Rows from block 3 of a small multi-label audio tagger, named by matrix and row number. Rows with one number belong to one neuron. Each number is 128 + 32 x the weight over its row's rms, rounded and kept within 0 to 255. All counts start at 0. Numbers have three digits each.
After each neuron's rows are labels from the 100 clips, of 14848, where the neuron reaches its highest value: "top examples" is what is common among them. Only what is clearly more common there than usual is listed. The data: synthesized solo parts of chorales (CocoChorales). In brackets: how many of the 100, against the usual share in percent.
# fc1: MLP up (model.blocks.3.mlp.fc1.weight, 768x192), inputs 96-191
# fc2: MLP down (model.blocks.3.mlp.fc2.weight, 192x768, transposed), outputs 96-191

fc1.147:117136101107150165167085166158132094197066150190153117171133131142119101159141145050075145134129082102165147097143119180089133161097143080148121123085167126165083115127115088132108196082161077115172102127093107160114197092166110187121144118131163106148183133084086139105181147118127059113
fc2.147:068120103095139076181163084152137164127089151145101121095097111100072088106104097089171153166133132127220141073065117161065082112147127130161166117143091129092096098161135152149128108171140081095120181145149158135123143120095131161104143168134145153122174087150122182121115106070104144132
top examples: note D#5 (64 vs 8.9); note F4 (35 vs 9.2); note C#5 (29 vs 9.9)

fc1.677:098135080098115068138132094112123115079108142151091091108073117111116118090166120093119132129142175183140110161135209086087160139144127126144185105161181127157187079162119156118166159127135071143086156119101124120095134159096139163147114125212135095109113110102121120091075212135172151096
fc2.677:142197125130123145142119141142135138105138104109134166119126105120167110153131101151112149140107140097122115157179110118194175151133113150109099152121135128096123130088182190119072190099042083162118191117151129107108169120194089140123170170118088092163089095161111116143203109128107161083
top examples: note F4 (63 vs 9.2); clarinet (40 vs 8.9); note C#4 (33 vs 11.7)

fc1.79:134191101210118115113140070130093111178099160141099120124164097192104128142143116072164059128134151145098115175099205107160138111114157130125120077166121063144106133141117142152107129100194150127100085112152118150141164147155127145124232144101105116182136167159197130102092096087130147128
fc2.79:185157148160153163108088081108157159166098114118057118067090121085068117138113157139170076093142138175127170088158131153148190126099204140121153195102121153198108139149142100131145114168088117121088103139125153078134075109164093072161148155122126113165162097205132124104165104140070176100
top examples: note C#3 (77 vs 1.5); cello (56 vs 9.7); note G#3 (40 vs 8); note F#3 (29 vs 5.1)

fc1.580:170137086110134118111087133113083122141105122125120087140082127107151120139181113104149107155132149136140113152145152139182146166084161139127129127121216116111132082085155119182127132073186094092132126148153078095183167146149132167114155119141107160145126105049068133078131181175139115166
fc2.580:086185168073140129117135144136199132159132082121167194148147152131190116084130089131146155118150082115109142129111068093100159123149122118128160087075159123064137101115098133121102108158071115116154103175155140141151170134185126127090184107139116175101099101087136146076137126130154094086
top examples: note A3 (43 vs 8.4); cello (35 vs 9.7); tuba (34 vs 8.6); note D3 (30 vs 2.5)

fc1.634:132115087154092177123075174112133118139198141134126123196124165135111064168071127187196108134133140203074100174134121160133109161097128128064138128109119155126158178147112114156125093146101150113104100125113061078085165058106162126190124196130117134115112174141104128097065145134122147066
fc2.634:075136133190105097106132134122110136057073071146107112155161156066157149063103097108186111101127163163128130143117102121150169120186190089140140145085113095113136155115080166074163146158158080182117112149153151091196092177096170114129132170146077141132138125093115097086085117097185145127
top examples: note G#3 (64 vs 8); note C4 (52 vs 10.7); cello (51 vs 9.7); note A#3 (40 vs 10.2)

fc1.576:138123132173158193168114153105085162121109152146098092113111099119121104105172111107102142088136144094112111173133158135122116149095136124120128175111118079138104128088136149158148137127153133178124070066196097153116147024177125078117158103116122097143128120088142141137134085181120070140
fc2.576:131161148133146097106145115182158082106151112153134151129108124163122117161127093114143097174088145149161138115082110104101183082070172085119121049067124119107140086137131123148081135183159141122135142165113131107142146120155122121079142178097166139135124179143129123173124126141133172076
top examples: note C#4 (67 vs 11.7); note G#3 (62 vs 8); note C#3 (44 vs 1.5); instrument: cello (32 vs 9.7)

fc1.556:170165171168133131193074166081065078094146079121110081092159084129130136150087105157114149159168159125132150187109180081163118164130122146165186101125087105074069065137131180137173147089134181070147155111121141136111135160099080149120170109152102125118128131120111104126149082126110070099
fc2.556:124144112125120149060087122139126101141150122077090132042112110155107134156074151091135111179161167112143119110066127154109169167092152126108125133129071112155158154121076141217101094134100093138173217086153121138067100142136160072067138115097178131092151139146141097095185138168123129148
top examples: note C#3 (35 vs 1.5)

fc1.749:169154178130187120131108083164164074160181161209078040165157099156016073086087086074126115092134118148152111141106127117130119175159117143176137094127167108138120128111134101095151125091152112161092132164085147117157137147145130172149142113171138124172118186111114172140108146080136123097
fc2.749:156067125188167113075127141140104109072045203124106131155166167163065154145073087181117128106101200126150115101123158127110104133099145180107088156105134155085106139124186139093127131102127106130091145149184133187118177134128098134135147124096127081104151158138073195188095081142157146064
top examples: note F#3 (47 vs 5.1); cello (42 vs 9.7); note G#3 (31 vs 8)

fc1.286:162187134140152198093129103165140135146090173089096116104145085128132098090101067119142081090095083088137155170115141131143142117101104151114150134136144098113149139118107146050159104131153143095236087141128205142090140124112142124115083075053109188134141098144146143135175160128146102123
fc2.286:109109148145131106107081125174120091111121127154140125076124126182200161126096078162149188186114156154107163104127147145075094080097130105141163112151110088175150153091129095115171133124117085108110115113150099153120111082153112189096158168149112095192094149084104170092124098077177108098
top examples: note F3 (49 vs 3.9); violin (34 vs 13.9); note D5 (32 vs 8.3); note C5 (29 vs 10.1)

fc1.498:149095173165089125090169132161143199171149117131201155118144149122116136088142085116145117072127093113148156133089100184106150118154149121110125147128148094154171100092163166141150167126111144069145116076117150139108105150118123178120228142131175066147086109149126153174088124103158113092
fc2.498:154075122147131110146131085076109105122085131128070174064123129072105127122137131135100155080127147081126185101135147141164135155144081158106079073146205130140156187139120087071079174107139100153151127091140112137165152076124062115125125098132119153138119172137194121122123108130145068119
top examples: note C#4 (49 vs 11.7); note C#5 (42 vs 9.9); trombone (34 vs 7.2); instrument: trumpet (27 vs 8.3)

fc1.641:145165096178143119187090114083195159123127137114110139113131151109109094120201132132100161138110094153159100165130142137116113109139115142142191076128135131148116118187126098107135122051124137133157092133171145139100140051118139108107121143139086175127146119220131110037142124064146154083
fc2.641:142160159120138090135172126171082132107102060126086135108137118105140075095167081095107127127106155140148116117138124128153104102141156122073100143124204065148176192099171070158101100188130079174160160120160127111126108183121123157167158166126184091125129082102152086101180114153099116142
top examples: note F3 (38 vs 3.9); tuba (37 vs 8.6); note A3 (35 vs 8.4); note D3 (29 vs 2.5)

fc1.387:091183154149161178135149103097141111130120129152152146132172083132029138132162127106068135132132135159110167196194153077130124094105138157129166056186098157089163142107090108119173136127134146122129154100184139103169135121102118117151122107143144118089147119096099089100140190117146122091
fc2.387:169142137134139108136159095136115135139121106148093114105112106168117137091147139166128136091146121077114112073123182123109112149094120154107162139145172114127117128074164152145153137167184096079151050213136123148148125107101087174173082171135148089134110076175098101140129091142231090117
top examples: note F#3 (69 vs 5.1); double bass (39 vs 1.8)

fc1.248:133127154120158130141115139125087159118126189148147161159124114071178190138169166099083057151100161133169087165103176135115110140086140107104124085137076186117126096149046112111109072120159172084131098149088157103158138232076158074126128135147107146120120143138095106134103117103147105137
fc2.248:078089085142158221177118124106092136121134148124094155126126096152066131123171116148085103096145163105144161125132122165134125218188158173149103102185143079102141095138142137105150106083154114128150140120116089153128180126139112217140094113093124173161086079120119165107077158107059115113
top examples: note F3 (81 vs 3.9); cello (48 vs 9.7); note A#3 (42 vs 10.2); note G3 (40 vs 6.1)

fc1.561:087139146170164154162132089164090173214141139099130140134117096159110125123159126122087111057110115121136149098147158089079187099084141103161113094146179077114070089179178150099150118158160139155136127123124108121144108195108130042167123082169128121127129149074102154088158052108149112124
fc2.561:110127116113109118110114105150096144105155117139119082105098181135154127116131098105144140163082150153136109130129101123155135141148125104107188201162090177108097157122121128076140114102124165153165065146075190149106188134061170094099077154175088151128143085126134096139132112172105157080
top examples: note D#4 (91 vs 11); cello (47 vs 9.7); note A#3 (47 vs 10.2); note C4 (33 vs 10.7)

fc1.20:114134114148136109106135097158133164139129149086101145093140137124114100075093111158144093143131114132104116185134127124194090117101123099102153095123108120120183105097115136057124135206097174123103113063092122145074131144124196122145144117127119133122122121161190120116110119126148123147
fc2.20:122095132117129132125117135152157183134116172121112141116161133090150124166140157136193091151119075129111107114146147199089152100117166092103080119149117149140126164075142141093159125082147110122123103115166092131106111137173130199112171126134107103138147121077125163123107127084135178097
top examples: note D#4 (72 vs 11); tuba (44 vs 8.6)

fc1.759:148137129124103119117157139151132128111145036060117183141178152183117159063140124135127099128108122119109154098103067168166110159069140121148116134132138088126114084203115122146101114116165152106175122056117141146117161130178093127151140107101072063206092108119160164157124131197100152121
fc2.759:131135116118104096098077073086128140109181209129119143126153178083145167149184170138128173161187110132085165111119147099089148055152146139149151128071108194082094139154117101108141152133113098125160114104118121138138098143175125133155127103136122179016133126121085048151152112136097097128
top examples: note F4 (71 vs 9.2); note D#4 (71 vs 11); trombone (54 vs 7.2); note G#4 (39 vs 9.4)

fc1.108:057106154129131123109095124189115061099127130110096059099133107135116016134143132068144141102115164211104164129148108112102122136146135109163101136211114071081108150130145143132151155102135129169139090141161198108141160102113198129114131140114133125118185157124173093107179167162167155105
fc2.108:118065139093142110114135113100101118147119112138138128142114067147122100083165121165148093134082136122102169134115171160135075079101102137094078141170075139151159130091088088163102199087153135086095050081122125124132141075057065126127154144138104145141091139114150138197110187198086141169
top examples: note A4 (76 vs 8.8); note C5 (41 vs 10.1); oboe (32 vs 7.9); note A#4 (30 vs 10.8)

fc1.729:113207130087216166139113071176147114102083130090098088164166105111110158163164138086137126099156098160098098119159157085148130182095122131146155092163151153100126124078143117100129137097148107147129109171081112090099092145101157140140064106160115165149110144194092169137175169160124129124
fc2.729:158145194116111079059143153145116137106077166121106092140163130158107113123143191122092026087088146055091147169099139105079116093120121166101118167088163150107153121091181088081165122146123125152150093158158124165108116105123101120165137193128090044105146138172148164157113058158110139089
top examples: note F#3 (91 vs 5.1); bassoon (39 vs 8.4); note F3 (34 vs 3.9); note E3 (25 vs 2.8)

fc1.600:068140136111127107099127096087104123143123160147158174151181073080089127156095190141111193124097112161103123149177141155152129165123148090114060104058156145157080157162118116097085148141116142114117098110178113127096109140157137100107168155143184135115140183127118163167078115129114101124
fc2.600:126134151133092162152102153103143091132106184080116083135108168082095135081167108096186150119121109140142172104162137139139111147115088105172109175108110130145191136140112146137132119105082130146148140099096081123129057067080159135223111167148127162157165149063155105132118199146167140150
top examples: note G#3 (89 vs 8); cello (61 vs 9.7); note C#4 (39 vs 11.7)

fc1.654:165147123127143213157195086102134119133134083163089107161118095083087086092192161157137122174131104136120133082168091137136160097107095124085126130143212112118149170112116111160134162112104162124103134132096117135130135143172106078116135132178077126119148141160148127156083149162099132155
fc2.654:173089145127122111068131089073192159111123194101086133157065129154124158127127191105145123109154102098079117080162149195084180111122126143098115084109051120113113072143122178101113119152148088125104131133140169117124131132159121157128157173097233156082160120144156122103142160153104104090
top examples: note G#5 (38 vs 4); trumpet (34 vs 8.3); horn (33 vs 7)

fc1.81:095163146148085093102097123147128133126146137115122127143179105199096099093177162074164140166137125083124106122177132113088181096116138093156113140125136154152134092066152079160135130110145157147123156153089151088162155108121118119121071079162130147182115024075056111086146150163129087119
fc2.81:110088154200087120091110063152075164133159089094179119094107103166099150203092085111152086209166143147187110061104054126102111140118155109122127087118124138128164114146109185118087132139139082143130108135141202143185083146148120086126128146151176178204134079147131114084127127106113165110
top examples: note D#5 (100 vs 8.9); note C#5 (93 vs 9.9); trumpet (28 vs 8.3)

fc1.531:146153091082076139170099110150152158163100181198130086148130114159162181096089115121135108196119106132125091097122091172106103142132117083147127124110118103128121117079128109095185134096178157165143137196067168091167151164147108174146118142185168089143164051103044159086142119121071092152
fc2.531:089167113181204076119078054130116140181147137075139178167134167096110128137072134116115133108072136140173217125150144084137112148129150137110121126150091162071119166168155092102063174156084130119100141103183152147090144126141169168054094158139169189120099138115151155144109147076098122138
top examples: note D#5 (66 vs 8.9); note F5 (35 vs 8.3)

fc1.761:105135122130061102141108163115103114154140116107169196120110116085138142206101111112104158136150096075125124140139128134125103141138206173095119137138136128154094117122138086130108091129080147125139105083194091071148114078174113140111140113063078147157109120142149192096121076099136156130
fc2.761:174141112151156114112091171194151119119100130102115079075094128127084165044156088158109166151144143135135154122148137097115150149095060098157103127118124146080141158111098143172094139110176046112183118202161176201145122127114125134175120153106116107111076201128112161102111105116148126070
top examples: note C#4 (53 vs 11.7); note C#5 (45 vs 9.9); violin (41 vs 13.9)

fc1.682:109193122120139117124118139150134104056126132167121220086121083181066152152125134114105128100114057122149106161107173174103151174117113106129240106104130099090085084167156052109116169098099094099127081150132180151147095120132175064195090100122054115145104152123101112128115134167093131098
fc2.682:115088104156113108173109142140181133139167116155153115138146137117144091111100081073178075123154139134123176124201078101181089091170127130139131154109123112154104174120132144073151115168130192146097181129130132120158095165109161060096117072159090159103126159145097097117104136086094129142
top examples: note F3 (63 vs 3.9); tuba (47 vs 8.6); note A#3 (41 vs 10.2); note A3 (35 vs 8.4)

fc1.745:189161120102168130147144136075163127106117100152169153102061133150187104137139117078130089146162106129115146104128131150078161111131170142099173077112091105123127142177125089117102142133142100106134151086111105133152124092149163174091171097102131110148151079079112121107094167131136124161
fc2.745:117163137134086149141147140146108137074132122100113168173110163027193149129172132140109107128139103120061127043142135165130166125181132159129134205139151085158127113112096105192079080106186058172137152089181075153118105112159097093152172115124144172178093143113092097094155126116100155103
top examples: note E3 (65 vs 2.8); note A#3 (40 vs 10.2); note G#3 (37 vs 8); cello (34 vs 9.7)

fc1.567:124084146134159119105100095147154154072113072144123090152100115141101119112171145193198140090116109150126152189182066093105151102124168055139183078118114133167096166122132212147169137135070155090115102097123142133066123081092202084158127165120100133090152105071122162144115100155114148125
fc2.567:104103093082197097095153113125124063122081129107136121172129101124123139135140059144098133147140103160108138129073123126091084177164097135107048169161161192152147119112141125190132080091192142142147118129111162156066137113110120156179164104101059090195114155097146175139103126184137135115
top examples: note A4 (65 vs 8.8); note B4 (49 vs 9.2); horn (37 vs 7)

fc1.365:130130140114159131151093119058109110193141142102190146104100099070170181115129104098102159146122109089153140156196170159143172149105074091166171181053198136073171068115122126201096131163140117167133126194118102074128104113131110136173158134112096096107112169120163126140132073129194115177
fc2.365:119140115147122128094192086153110104139072108124155135155150097148135135148108135112192183126091159164161115109094127150051096150167147098087152117126080137112145115134202099082157100116107194146140118180114158191132136144171122122105156108042163094104132180112124167153056123156159118127
top examples: note G#3 (74 vs 8); bassoon (64 vs 8.4); note F#3 (63 vs 5.1)

fc1.377:102067124143130135113133095160049136109149071140192115148110161064099148092114219086084147112145096121143146146047132120105179123144152125151128122189096168178150125098086127141134095126128121127142107088155174109133145124165149162126185092123176088146076108176154170121163133143120154155
fc2.377:132148127069091168115134143132138141145146163164143181147167135161097125119158064132118142091140141106064201144070136124148112129099092170140100160121133206119133198157142070156119114208180143113135085117100124173108068119046155161129171111059149133158136124118103128127107175160094111076
top examples: note C#4 (83 vs 11.7); bassoon (64 vs 8.4); note A#3 (46 vs 10.2); note G#3 (38 vs 8)

fc1.110:130096125097142126171088135065142127123143095105125099124100165161111110121153142189167163146144109097150107133193056171147147191165120144180092135186114082128160145117123133131175144140143052126123109179085110175126119128215108165107179120161145142160096176091088127049153139116186145147
fc2.110:114146117117123079145090135184130114143126107139139119149117166093101062125154115099108142065107094163135123134139179135154168092105163098101150074129120127069141080184184119199094119104164095185099110150173055160141150189150131095127073085135166196100130153180151084163151115138134123127
top examples: note A4 (32 vs 8.8); viola (30 vs 8.3); note F#4 (28 vs 8.5)

fc1.282:124157121100140148149128075118116138132143097146070153074108147128127113161084135119080079163136135159146143146187124106152100111134052103118126193163136148126080142176100133121154153164155098049168070088177141078146146092083128100137105179136116078168104194160141095166201088141168119164
fc2.282:097166132219150227058085134158081174133112164105159087142120118170161142100130138107143113110127125125129157120107150124138162152106129156137116187091077093052126153095130178110134143165135076118135147149084093093111123136117100072111079186122142112145141136114071127122119164116173128128
top examples: note A4 (53 vs 8.8); oboe (36 vs 7.9); note A5 (27 vs 2.1); note G5 (26 vs 6.5)

fc1.73:149090133159122112123120115084121081165164197084157123183149105139125151120088143132118064159130140154097102203146203086136165115059153113067121087133116134120122157125135120098107186204121157089103172097158099163139125126181169181199181092143136156128133091166123224148123100121108154148
fc2.73:122132086127074113072141170085167089123140126121057097105162166138169175111139131144203115135132135097129074142133165040095101212136178103142157184091167082111115171140120110148116137101195112168149127101129097156145108175149100188142175112240152095137128117146146122135158094174058142177
top examples: note D#5 (31 vs 8.9); note D#4 (30 vs 11); note F#5 (29 vs 7.2)

fc1.406:124121115067113161134102084083151179165125122192180171143185170140114134143099131103102127135083119162153102132174053114154107124145117130128147086133065178088085143095121111122156131112127104089134108112102111137092122104134069081167119096129073142138154130130109147122113096084125118192
fc2.406:068098105205183068159117151130121135145097107122095122098159118106167113151072140069149133114150174113126113178147061148146077153156095178188173101120128115125151112126184127103078150150153100165109093142181124147157157099140187108118123165152133157125131133152096164136166116114106138088
top examples: note F4 (88 vs 9.2); note D#4 (44 vs 11); viola (41 vs 8.3); note F#4 (26 vs 8.5)

fc1.666:093100173115143130090092112147089132124081138136122147172149151068088132117116131134177115145063131101144122141084102179151183146111111122092109132178128152154129131164135150094099127123099161151101103158096097080177133132118167162124170112170149162189091149116162184096103062116144104050
fc2.666:113159178180162135159104159123173132127103186161082117129123163093205100105123122130158114104132218160159110113148137162079117044150136151095131143097072108104158082142132169068120129123181149171136178139169184132149109147136179141164140174161064113116140105127173112128145111093052134150
top examples: note D#4 (60 vs 11); note F#4 (47 vs 8.5); viola (42 vs 8.3); note G#4 (40 vs 9.4)

fc1.594:162132099077145176115099105137118114095089153091103185189118084150133155123190097137120188110104142137143148112173156111062132147199125169074117081142155123143152161058167106119036150163150126114159152102059106162144137144143099141122160114184157150146170151109129161095113097141072174144
fc2.594:140074150131137127144161106117146103170128153113135121181153130105127155076147102128186140165145140136070142080159131080114134136132086146125080120124114145099083195155122111121107165106151125182133141098086091141152112095151124074097139130120188084112136162137171167083061140145098142191
top examples: note E3 (63 vs 2.8); note F#3 (42 vs 5.1); oboe (36 vs 7.9); instrument: cello (31 vs 9.7)

fc1.685:136155112084213127170102176137086096097148090154138110126106123097102135139105124122123161125115098137136166127167073133155149194164163111104144117093106188132146070159066132068130105141108096138108149108138115096079133150117045092158151123091104115204116144108127131102102105100128145143
fc2.685:122190162144120117124096151172098086085116118147131092104136165145125097073133136196099069121088148087091064172104099168150128135156102098124201155081101105140164150180108158116133076126179061139153134139139119102103091133116115124126128198129102179069135106108131148120121102170122114124
top examples: note F3 (28 vs 3.9); note G#4 (28 vs 9.4); note A#4 (28 vs 10.8)

fc1.593:200203139177132141198078117164135102146109065131159128112117089146187156115086183110142154088115135117110158123148133136148126105156150109141133112120092128170102113128095156129098152104113139123140154171065127130160128167076141124150124163122121149139143189114157131122159145134126128096
fc2.593:158190120187143130124092138116121059126155147117119127139123115179105079089081097147159083192107091109138109128116096173142109152121130138126110109223089128102148168144086152172108194106133135112165193110098146189135113141144143119097160131134122135090133193095123088110125132081091098107
top examples: note G#5 (47 vs 4); note G#4 (45 vs 9.4); note A#4 (37 vs 10.8); note A#5 (31 vs 1.2)

fc1.141:147141080071101117142100148133155144096133108181145100119165150108117193129162152168126140133091099105108092151171204115106143138180159112153119137116136103176147054100114125175143113163113163138153096165109144176153153132097108058088119128144143159136163116089087053122144075158122158164
fc2.141:156106112156111094098124138141088180120063074171161113114185126163079080126091075145108076139102144080150118108072054071140139126106061088129156122155130121155175119134147120173155158107108153168118143126131202143106168105143108109124175141147124144163105090106123114092097085127120128121
top examples: bassoon (45 vs 8.4); note G3 (32 vs 6.1); note C4 (29 vs 10.7); note G4 (26 vs 7.4)

fc1.66:177100179155141122146108162110116164165118092089151153152187179145129058088090084155100113092076120146153054118161124093134140171073125163110165115120202092199158172125130103064111126132138126068175117095148161067129169070062175100114120112120144082134064114155066168097139132140134166084
fc2.66:107131133112085149172085146104127110166099144169112077169091152129118159113102139119114117067087145070104102176117094177127125123095144121138138140143122125135097150117131088097087138183117125161070029143160170132149126096153121080129125118132121104168177134189113108085171148171102081177
top examples: note A3 (70 vs 8.4); note G3 (61 vs 6.1); note B3 (33 vs 9.4); bassoon (28 vs 8.4)

fc1.395:085137152114130112168127132205110148093176148118113175096137131106129168116211101170131112105155091109120095125076160100128105132120137078148151178081112126075184163031105093077111170139100102141136151144090184093101203099134133117139162125161109103141116125081102094142111109171123087175
fc2.395:179120185111119136173156147109070123139101119126169127084069095092144134103123148130168153102089197102129093115140155107178154085195154124197096120118156146152152121136092139117160150098124131109134116101187109137148069176059116134078098157115155111091095066227101132123144082196147129152
top examples: note A3 (49 vs 8.4); cello (35 vs 9.7); note F#5 (27 vs 7.2)

fc1.698:092131159152124108178126108104112146106103144187126100090085155136176165087150175098152097134122116170119115102146147092158089169067149147167115161141159061157115085088136157110095068140130068121128133156099178116215148120161181114101159120166113097164192112117136101107135190099077139076
fc2.698:135070179138157138142159092140166170196116068130109153142200109139149131168199108153149148096105123173078176128122104092129103129093205124146160132121170124108193116094126066126098128119101120088146152105148079135103163134115136134089106098121091143136145120103144191131104131136179018096
top examples: note A3 (81 vs 8.4); note B3 (46 vs 9.4); note G3 (42 vs 6.1); bassoon (29 vs 8.4)

fc1.28:128147158159100141122123101108113124120138163155089139109133104096094112195170118100097114147147190133135179152134105184116103203205145133121095148143085085075050171118093087100105127152126164120176112143142208180146124212112155131111116128157046111165089172146129106114106095120166120176
fc2.28:144069135141120183124152137085160141156105172104126194143099147106122148168182166122139098128116136127103111100153137131111084090130087122092153090125145092076050140129146092140112170161143118100170039108100138087129122209133117102111119147155155144132131105065118148164139115114140112161
top examples: note F3 (100 vs 3.9); note G3 (48 vs 6.1); cello (44 vs 9.7); note A#3 (44 vs 10.2)

fc1.222:133104082154142152081160091182113171099111082115131176179127099158118139100161157154111205133152146103097102072172177126110119098139106169079114169098145127162137127117152115139116130142131178107119192094134097107146123133210114163164118119126097197112135132118140169145107088137116095157
fc2.222:137172149125121143081162124117155140136085173102147137133086150091146177103142096147144087180167072148137106106087084154061107106159173114173113142122139088139100114143134167109109144156125088090093085123120163090158157095126158124114129117088183117053160129120193183095157132129124187163
top examples: note G#5 (59 vs 4); note G#4 (40 vs 9.4); oboe (35 vs 7.9); note G5 (27 vs 6.5)

fc1.586:121146149115099156135185127120138094152140156064163160156099166141098112110131177171136094145115140078146112166101132154147148106129160158149134109133156146114116121148089079124103162122170092164113189152128111119114136147108080182168179088106143151135094148150096141128049122120138142160
fc2.586:088111177156126133114101140105143104177137139176115098135152116110175160109137165135146121133178130154117130080107141150069122102220103141079168111131149139131162078150060131077159158143158133178154130111159071141172097132074122130084113116095141160106107146085156170181096109127120177182
top examples: note G#3 (38 vs 8); note G4 (29 vs 7.4); note F4 (26 vs 9.2)

fc1.326:085157120128092122112112124125162126159142033094129126160123118107108141128112115154138125113149119115043040210080112119146134080146127079187137101084128169140146152078182093177130161197158116124118171103126136122152079074202110167188199168165136182123142157133138136139165135096136178102
fc2.326:199149154114083150137152160053169076129111183175085070123125088104160151109130133121167117129112138112147128092105191115094074134096132144047183108162156087120096184116141089097081086119154136173108144140116124125191107106125130120129211141110160151148109158131178128122128109137117167165
top examples: note G#5 (87 vs 4); note F#5 (51 vs 7.2); flute (41 vs 8.3)

fc1.360:143122120103127172115067157076080084118151105152067117133196067151066122153119149130121077083077125138116150212120090115131143137145137141127110092167088177067152168110147105084131140132161133162163080180084121096148086110169154162135122092081129153098167177177102108109102149071142145123
fc2.360:156117107098077135058127150085129119127104141158118087111183166115135148162141070171175140103159140113155147096122125160068112165131129131145146105100168129138134107104180160058152108096125136113121086093132147115104125138142081077164146155185154085132130161158112148116117120175166162120
top examples: note F#3 (80 vs 5.1); cello (67 vs 9.7); note G#3 (36 vs 8); note B3 (29 vs 9.4)

fc1.23:123135144135148153060095149101090105117160126074147132155184136156159225118139117116160134115088078099133071078165171125196079124186143138121079145138179083122112175144096166164151160138110164141143144102071098138092112137101139198088100141119115150133090163134094167115055166158133150147
fc2.23:166124147108104140155182067119149190125142155119086116118153126069127137088137138126160117069153160148152125107163102194151107150125144152141104122107124144077152141147087105136116132121112209140120115076161117082100177110145113096152076145114133138156124153097183164093089123135095165069
top examples: note G#5 (53 vs 4); viola (32 vs 8.3); note F#4 (25 vs 8.5)

fc1.466:124095066142132117071100142148097141122116142128146143104156086080105102067118111148173154156084122125174147112195106157082140142139145146183059103124101094114170093115109121098135091142168162132106140110156216143177129147176110188076148123097112098150081101079085122178113153128144109142
fc2.466:143141110136146121083081082181123170128120129085132128112093107140118105103122101129116148170071134171171190122052118083177119141108127170162100122147132102204172181103146119133124121168115167120181124087092204118103078140095167157125132145134135132106141130093143067107173057116129145145
top examples: note D#5 (57 vs 8.9); note E5 (38 vs 7.8); bassoon (32 vs 8.4)

fc1.493:098145130137117112122124158139096120121167096176112116158104102103182165137152139152142111178148096132165077227151149120189141126128081094193097136121125151100155039099134205151067087130143119119128100153159138107151183118139151108125169118113085167106087160120100157151140106129100112158
fc2.493:106152117124144139097119095135139191101142138102200152118129112153089131147107167136136153066089091176131131080076148129128137135177124154064121098098095078100144121096117119114154124141095172097128111135134113139168117118168071197161176141070128068090120072057118116113071087155139075131
top examples: note F#3 (67 vs 5.1); note G#3 (64 vs 8); bassoon (31 vs 8.4)

fc1.149:062101147087097133167119112135167098077144102110144136160137124083146086158144064183137110175096124121119082134179123103114131119061146155170171098138121067073094132096111118170141042168129100133102147146122115133135100163124113140116118167144151161144151138158080144188120168127135156165
fc2.149:170129186133055087138119189154103095174066169104098147112134169112148124145076160128077141067131178101116111080117160066066073131180122136068156152111192143156219108113139128146135106167149158136115166134073095118189145137123123084163111131091120101120082111161138134070105104058159146150
top examples: note D#5 (72 vs 8.9); note F5 (41 vs 8.3); note E5 (26 vs 7.8)

fc1.166:115102128132119125121123143131069075122131111101120114102137128124115145069123118179145136166138089197125132119095155179075154157084166133140202103123169112157159151117099082124090133108086075094085185195141166121209123194083171063145115072136147120150114120149075142123140107149174080124
fc2.166:149105084110156140132123172146147119168096116104154155150102177063137163174128054121117134165091138142145150104125120124105139118116113166204165100005163130157159130088153154137126119199154085153158158105162095129135155168132174108157104099087165136182090150123119129170155103127137105104
top examples: note F4 (62 vs 9.2); clarinet (39 vs 8.9); flute (27 vs 8.3); note F5 (25 vs 8.3)

fc1.664:178105090070144166145140155153076180085142138176131170117128110144125104138144126093153116108140136136117126140155150142160187112107142189097117153110185128059153101139165115108086165101144121108207134104073117105143169149131145134176118120151083114083105138127188095076113146120106145107
fc2.664:069133098100098156085129120091134147166071117117176137117116126074115167153144174134093100073148123126133104160155112099111057158136142115105128081093153130099087091091068193116161133124148223161131125145119075100150149147236162153154116140125127180129156146143120096100103170131107124137
top examples: note F#3 (66 vs 5.1); note B3 (47 vs 9.4); bassoon (32 vs 8.4); note G#3 (28 vs 8)

fc1.696:111137111133116149150087138164162099121155103146115133128135146193095110116129141128110168126079151157143098130117132154173158146099156078074109115138131114157154133078154119138129134130144050093113072117129123123131198126052146113121156135126106145143163160119080112119090158138157120146
fc2.696:144111126088157105120113173151108173151164108135133124134131144108166059112139168114112144138100057120116108141136067148098092150103155155093091141129112158141147085121087103148131064094092085099158106201173100114156155079080104099130209166154113123100096128060147104107031160152088161123
top examples: note A4 (35 vs 8.8); note B3 (26 vs 9.4)

fc1.51:082110094105077135134117082188146134100083171115111188147093173169095184103144083128097126112125143132149077150146160113125157125114166096136147129129104063108123099167126152085149137077165105098128162130107125131108148137154130100134089119189028169215095136126078108100136162147097144114
fc2.51:181125177120114115174109182164183194217083134063115117063136087173049140182101141139129118154131101166143123124130089142151123115185145099127147137086116075112103112168165105122119104145116080124115157123144120144138156157135132121093038173117117074123138098110109112117109173067170111104
top examples: note D#5 (56 vs 8.9); note F5 (54 vs 8.3); note F4 (37 vs 9.2)

fc1.511:047108124056192179075105105119160157101130156128116125177107155144123086162095103112103072139153107143130177126197126120150171105093114103061149123096070124116153087147148171117121094101116142104134112083078158112163118131127091178169140089164092111165137115109110105155109124090121095080
fc2.511:104141102096153107142108160145129119091108117113103079128111187107122158092095179102169131151121071112066099139104174201119175154152147096150092162140125222155136119112118087164098154139131100068104173124131121143112167099157116160113175138123125126151052104057167157112102067117075183146
top examples: note G#5 (59 vs 4); violin (50 vs 13.9); note B4 (29 vs 9.2)

fc1.691:169156183107183094093116140137097190122151145113152198176077141116161153146155086184076150079134105087168087130173127097160159153107134145122132138188099113101097074151098130076136247131129105164128160106171104114147172134086132053151084060120135106139147158114100109099197157086123103209
fc2.691:147164090101115136101169114104099127103164113153123038072144104141069123046084173135121153153125194159127101139171125138137067136122141084171149154129063089158099203099108167147087081133140164171111098119139137099081121198096186161176111108128073128179119075149106127050096128161080170155
top examples: note A4 (60 vs 8.8); note D5 (47 vs 8.3); horn (26 vs 7); note B4 (26 vs 9.2)

fc1.494:145141158110138142160094090098087154034127116132135090158114127211147146109101091070073137157087123168110146122109134127155132149119105150109147131196189158147106156110155086133078127120160157188136153110079107087072139174178213121096115148154175119171106120104159119133126128046169114084
fc2.494:128170149104077093126109126120180128121137127082125057079084133218149147132118051150119119155151153228166111139103107115112173123106089094094140125193149136124141151156162092187137143139139143179109125125121084097166093168197160101144136137135159087141137113125144175137144151059137120171
top examples: bassoon (100 vs 8.4); note G#3 (57 vs 8); note C4 (46 vs 10.7); note C#4 (42 vs 11.7)

fc1.515:130150207135160153136128119122090170180144157159172130137095130129157135115152116168109168089128099137116173147121119170122133073122178098094128082150126112133133107132133109165102129105137112158109141139116083104180158180149107095147108040111142125173134159108117134120145095117069135153
fc2.515:091110068075110142116213094123100157140121108090071104115136099130172113110173123115064193146155136148103142118108176144107177146153111070099121173169098149090065209091122128120188094097118122113144143133138088179086106137085138140145058152070100125136195126180098198121113116137115122135
top examples: note G#3 (40 vs 8); note F#3 (26 vs 5.1)

fc1.478:097153157078097127158099143090153125070170085106147111130137125152171114159103160132106129147131106118104153053168164141084107124116149137072112130153135095124093092128196139088127145124159127113140138192116145109129089088183107101080077114139106178170118092124092127107148071028097070110
fc2.478:146103152088146072073129142148101128155142158102134185142155165026077144118108119107202159150129122135171153160088119100124169111121157192141168127057130092125150125102120111164158116094159166129117153155133159120128149110122165160106188125166178168098086150081106130193118154107062133158
top examples: note D#4 (99 vs 11); trombone (47 vs 7.2); note F4 (30 vs 9.2); instrument: viola (25 vs 8.3)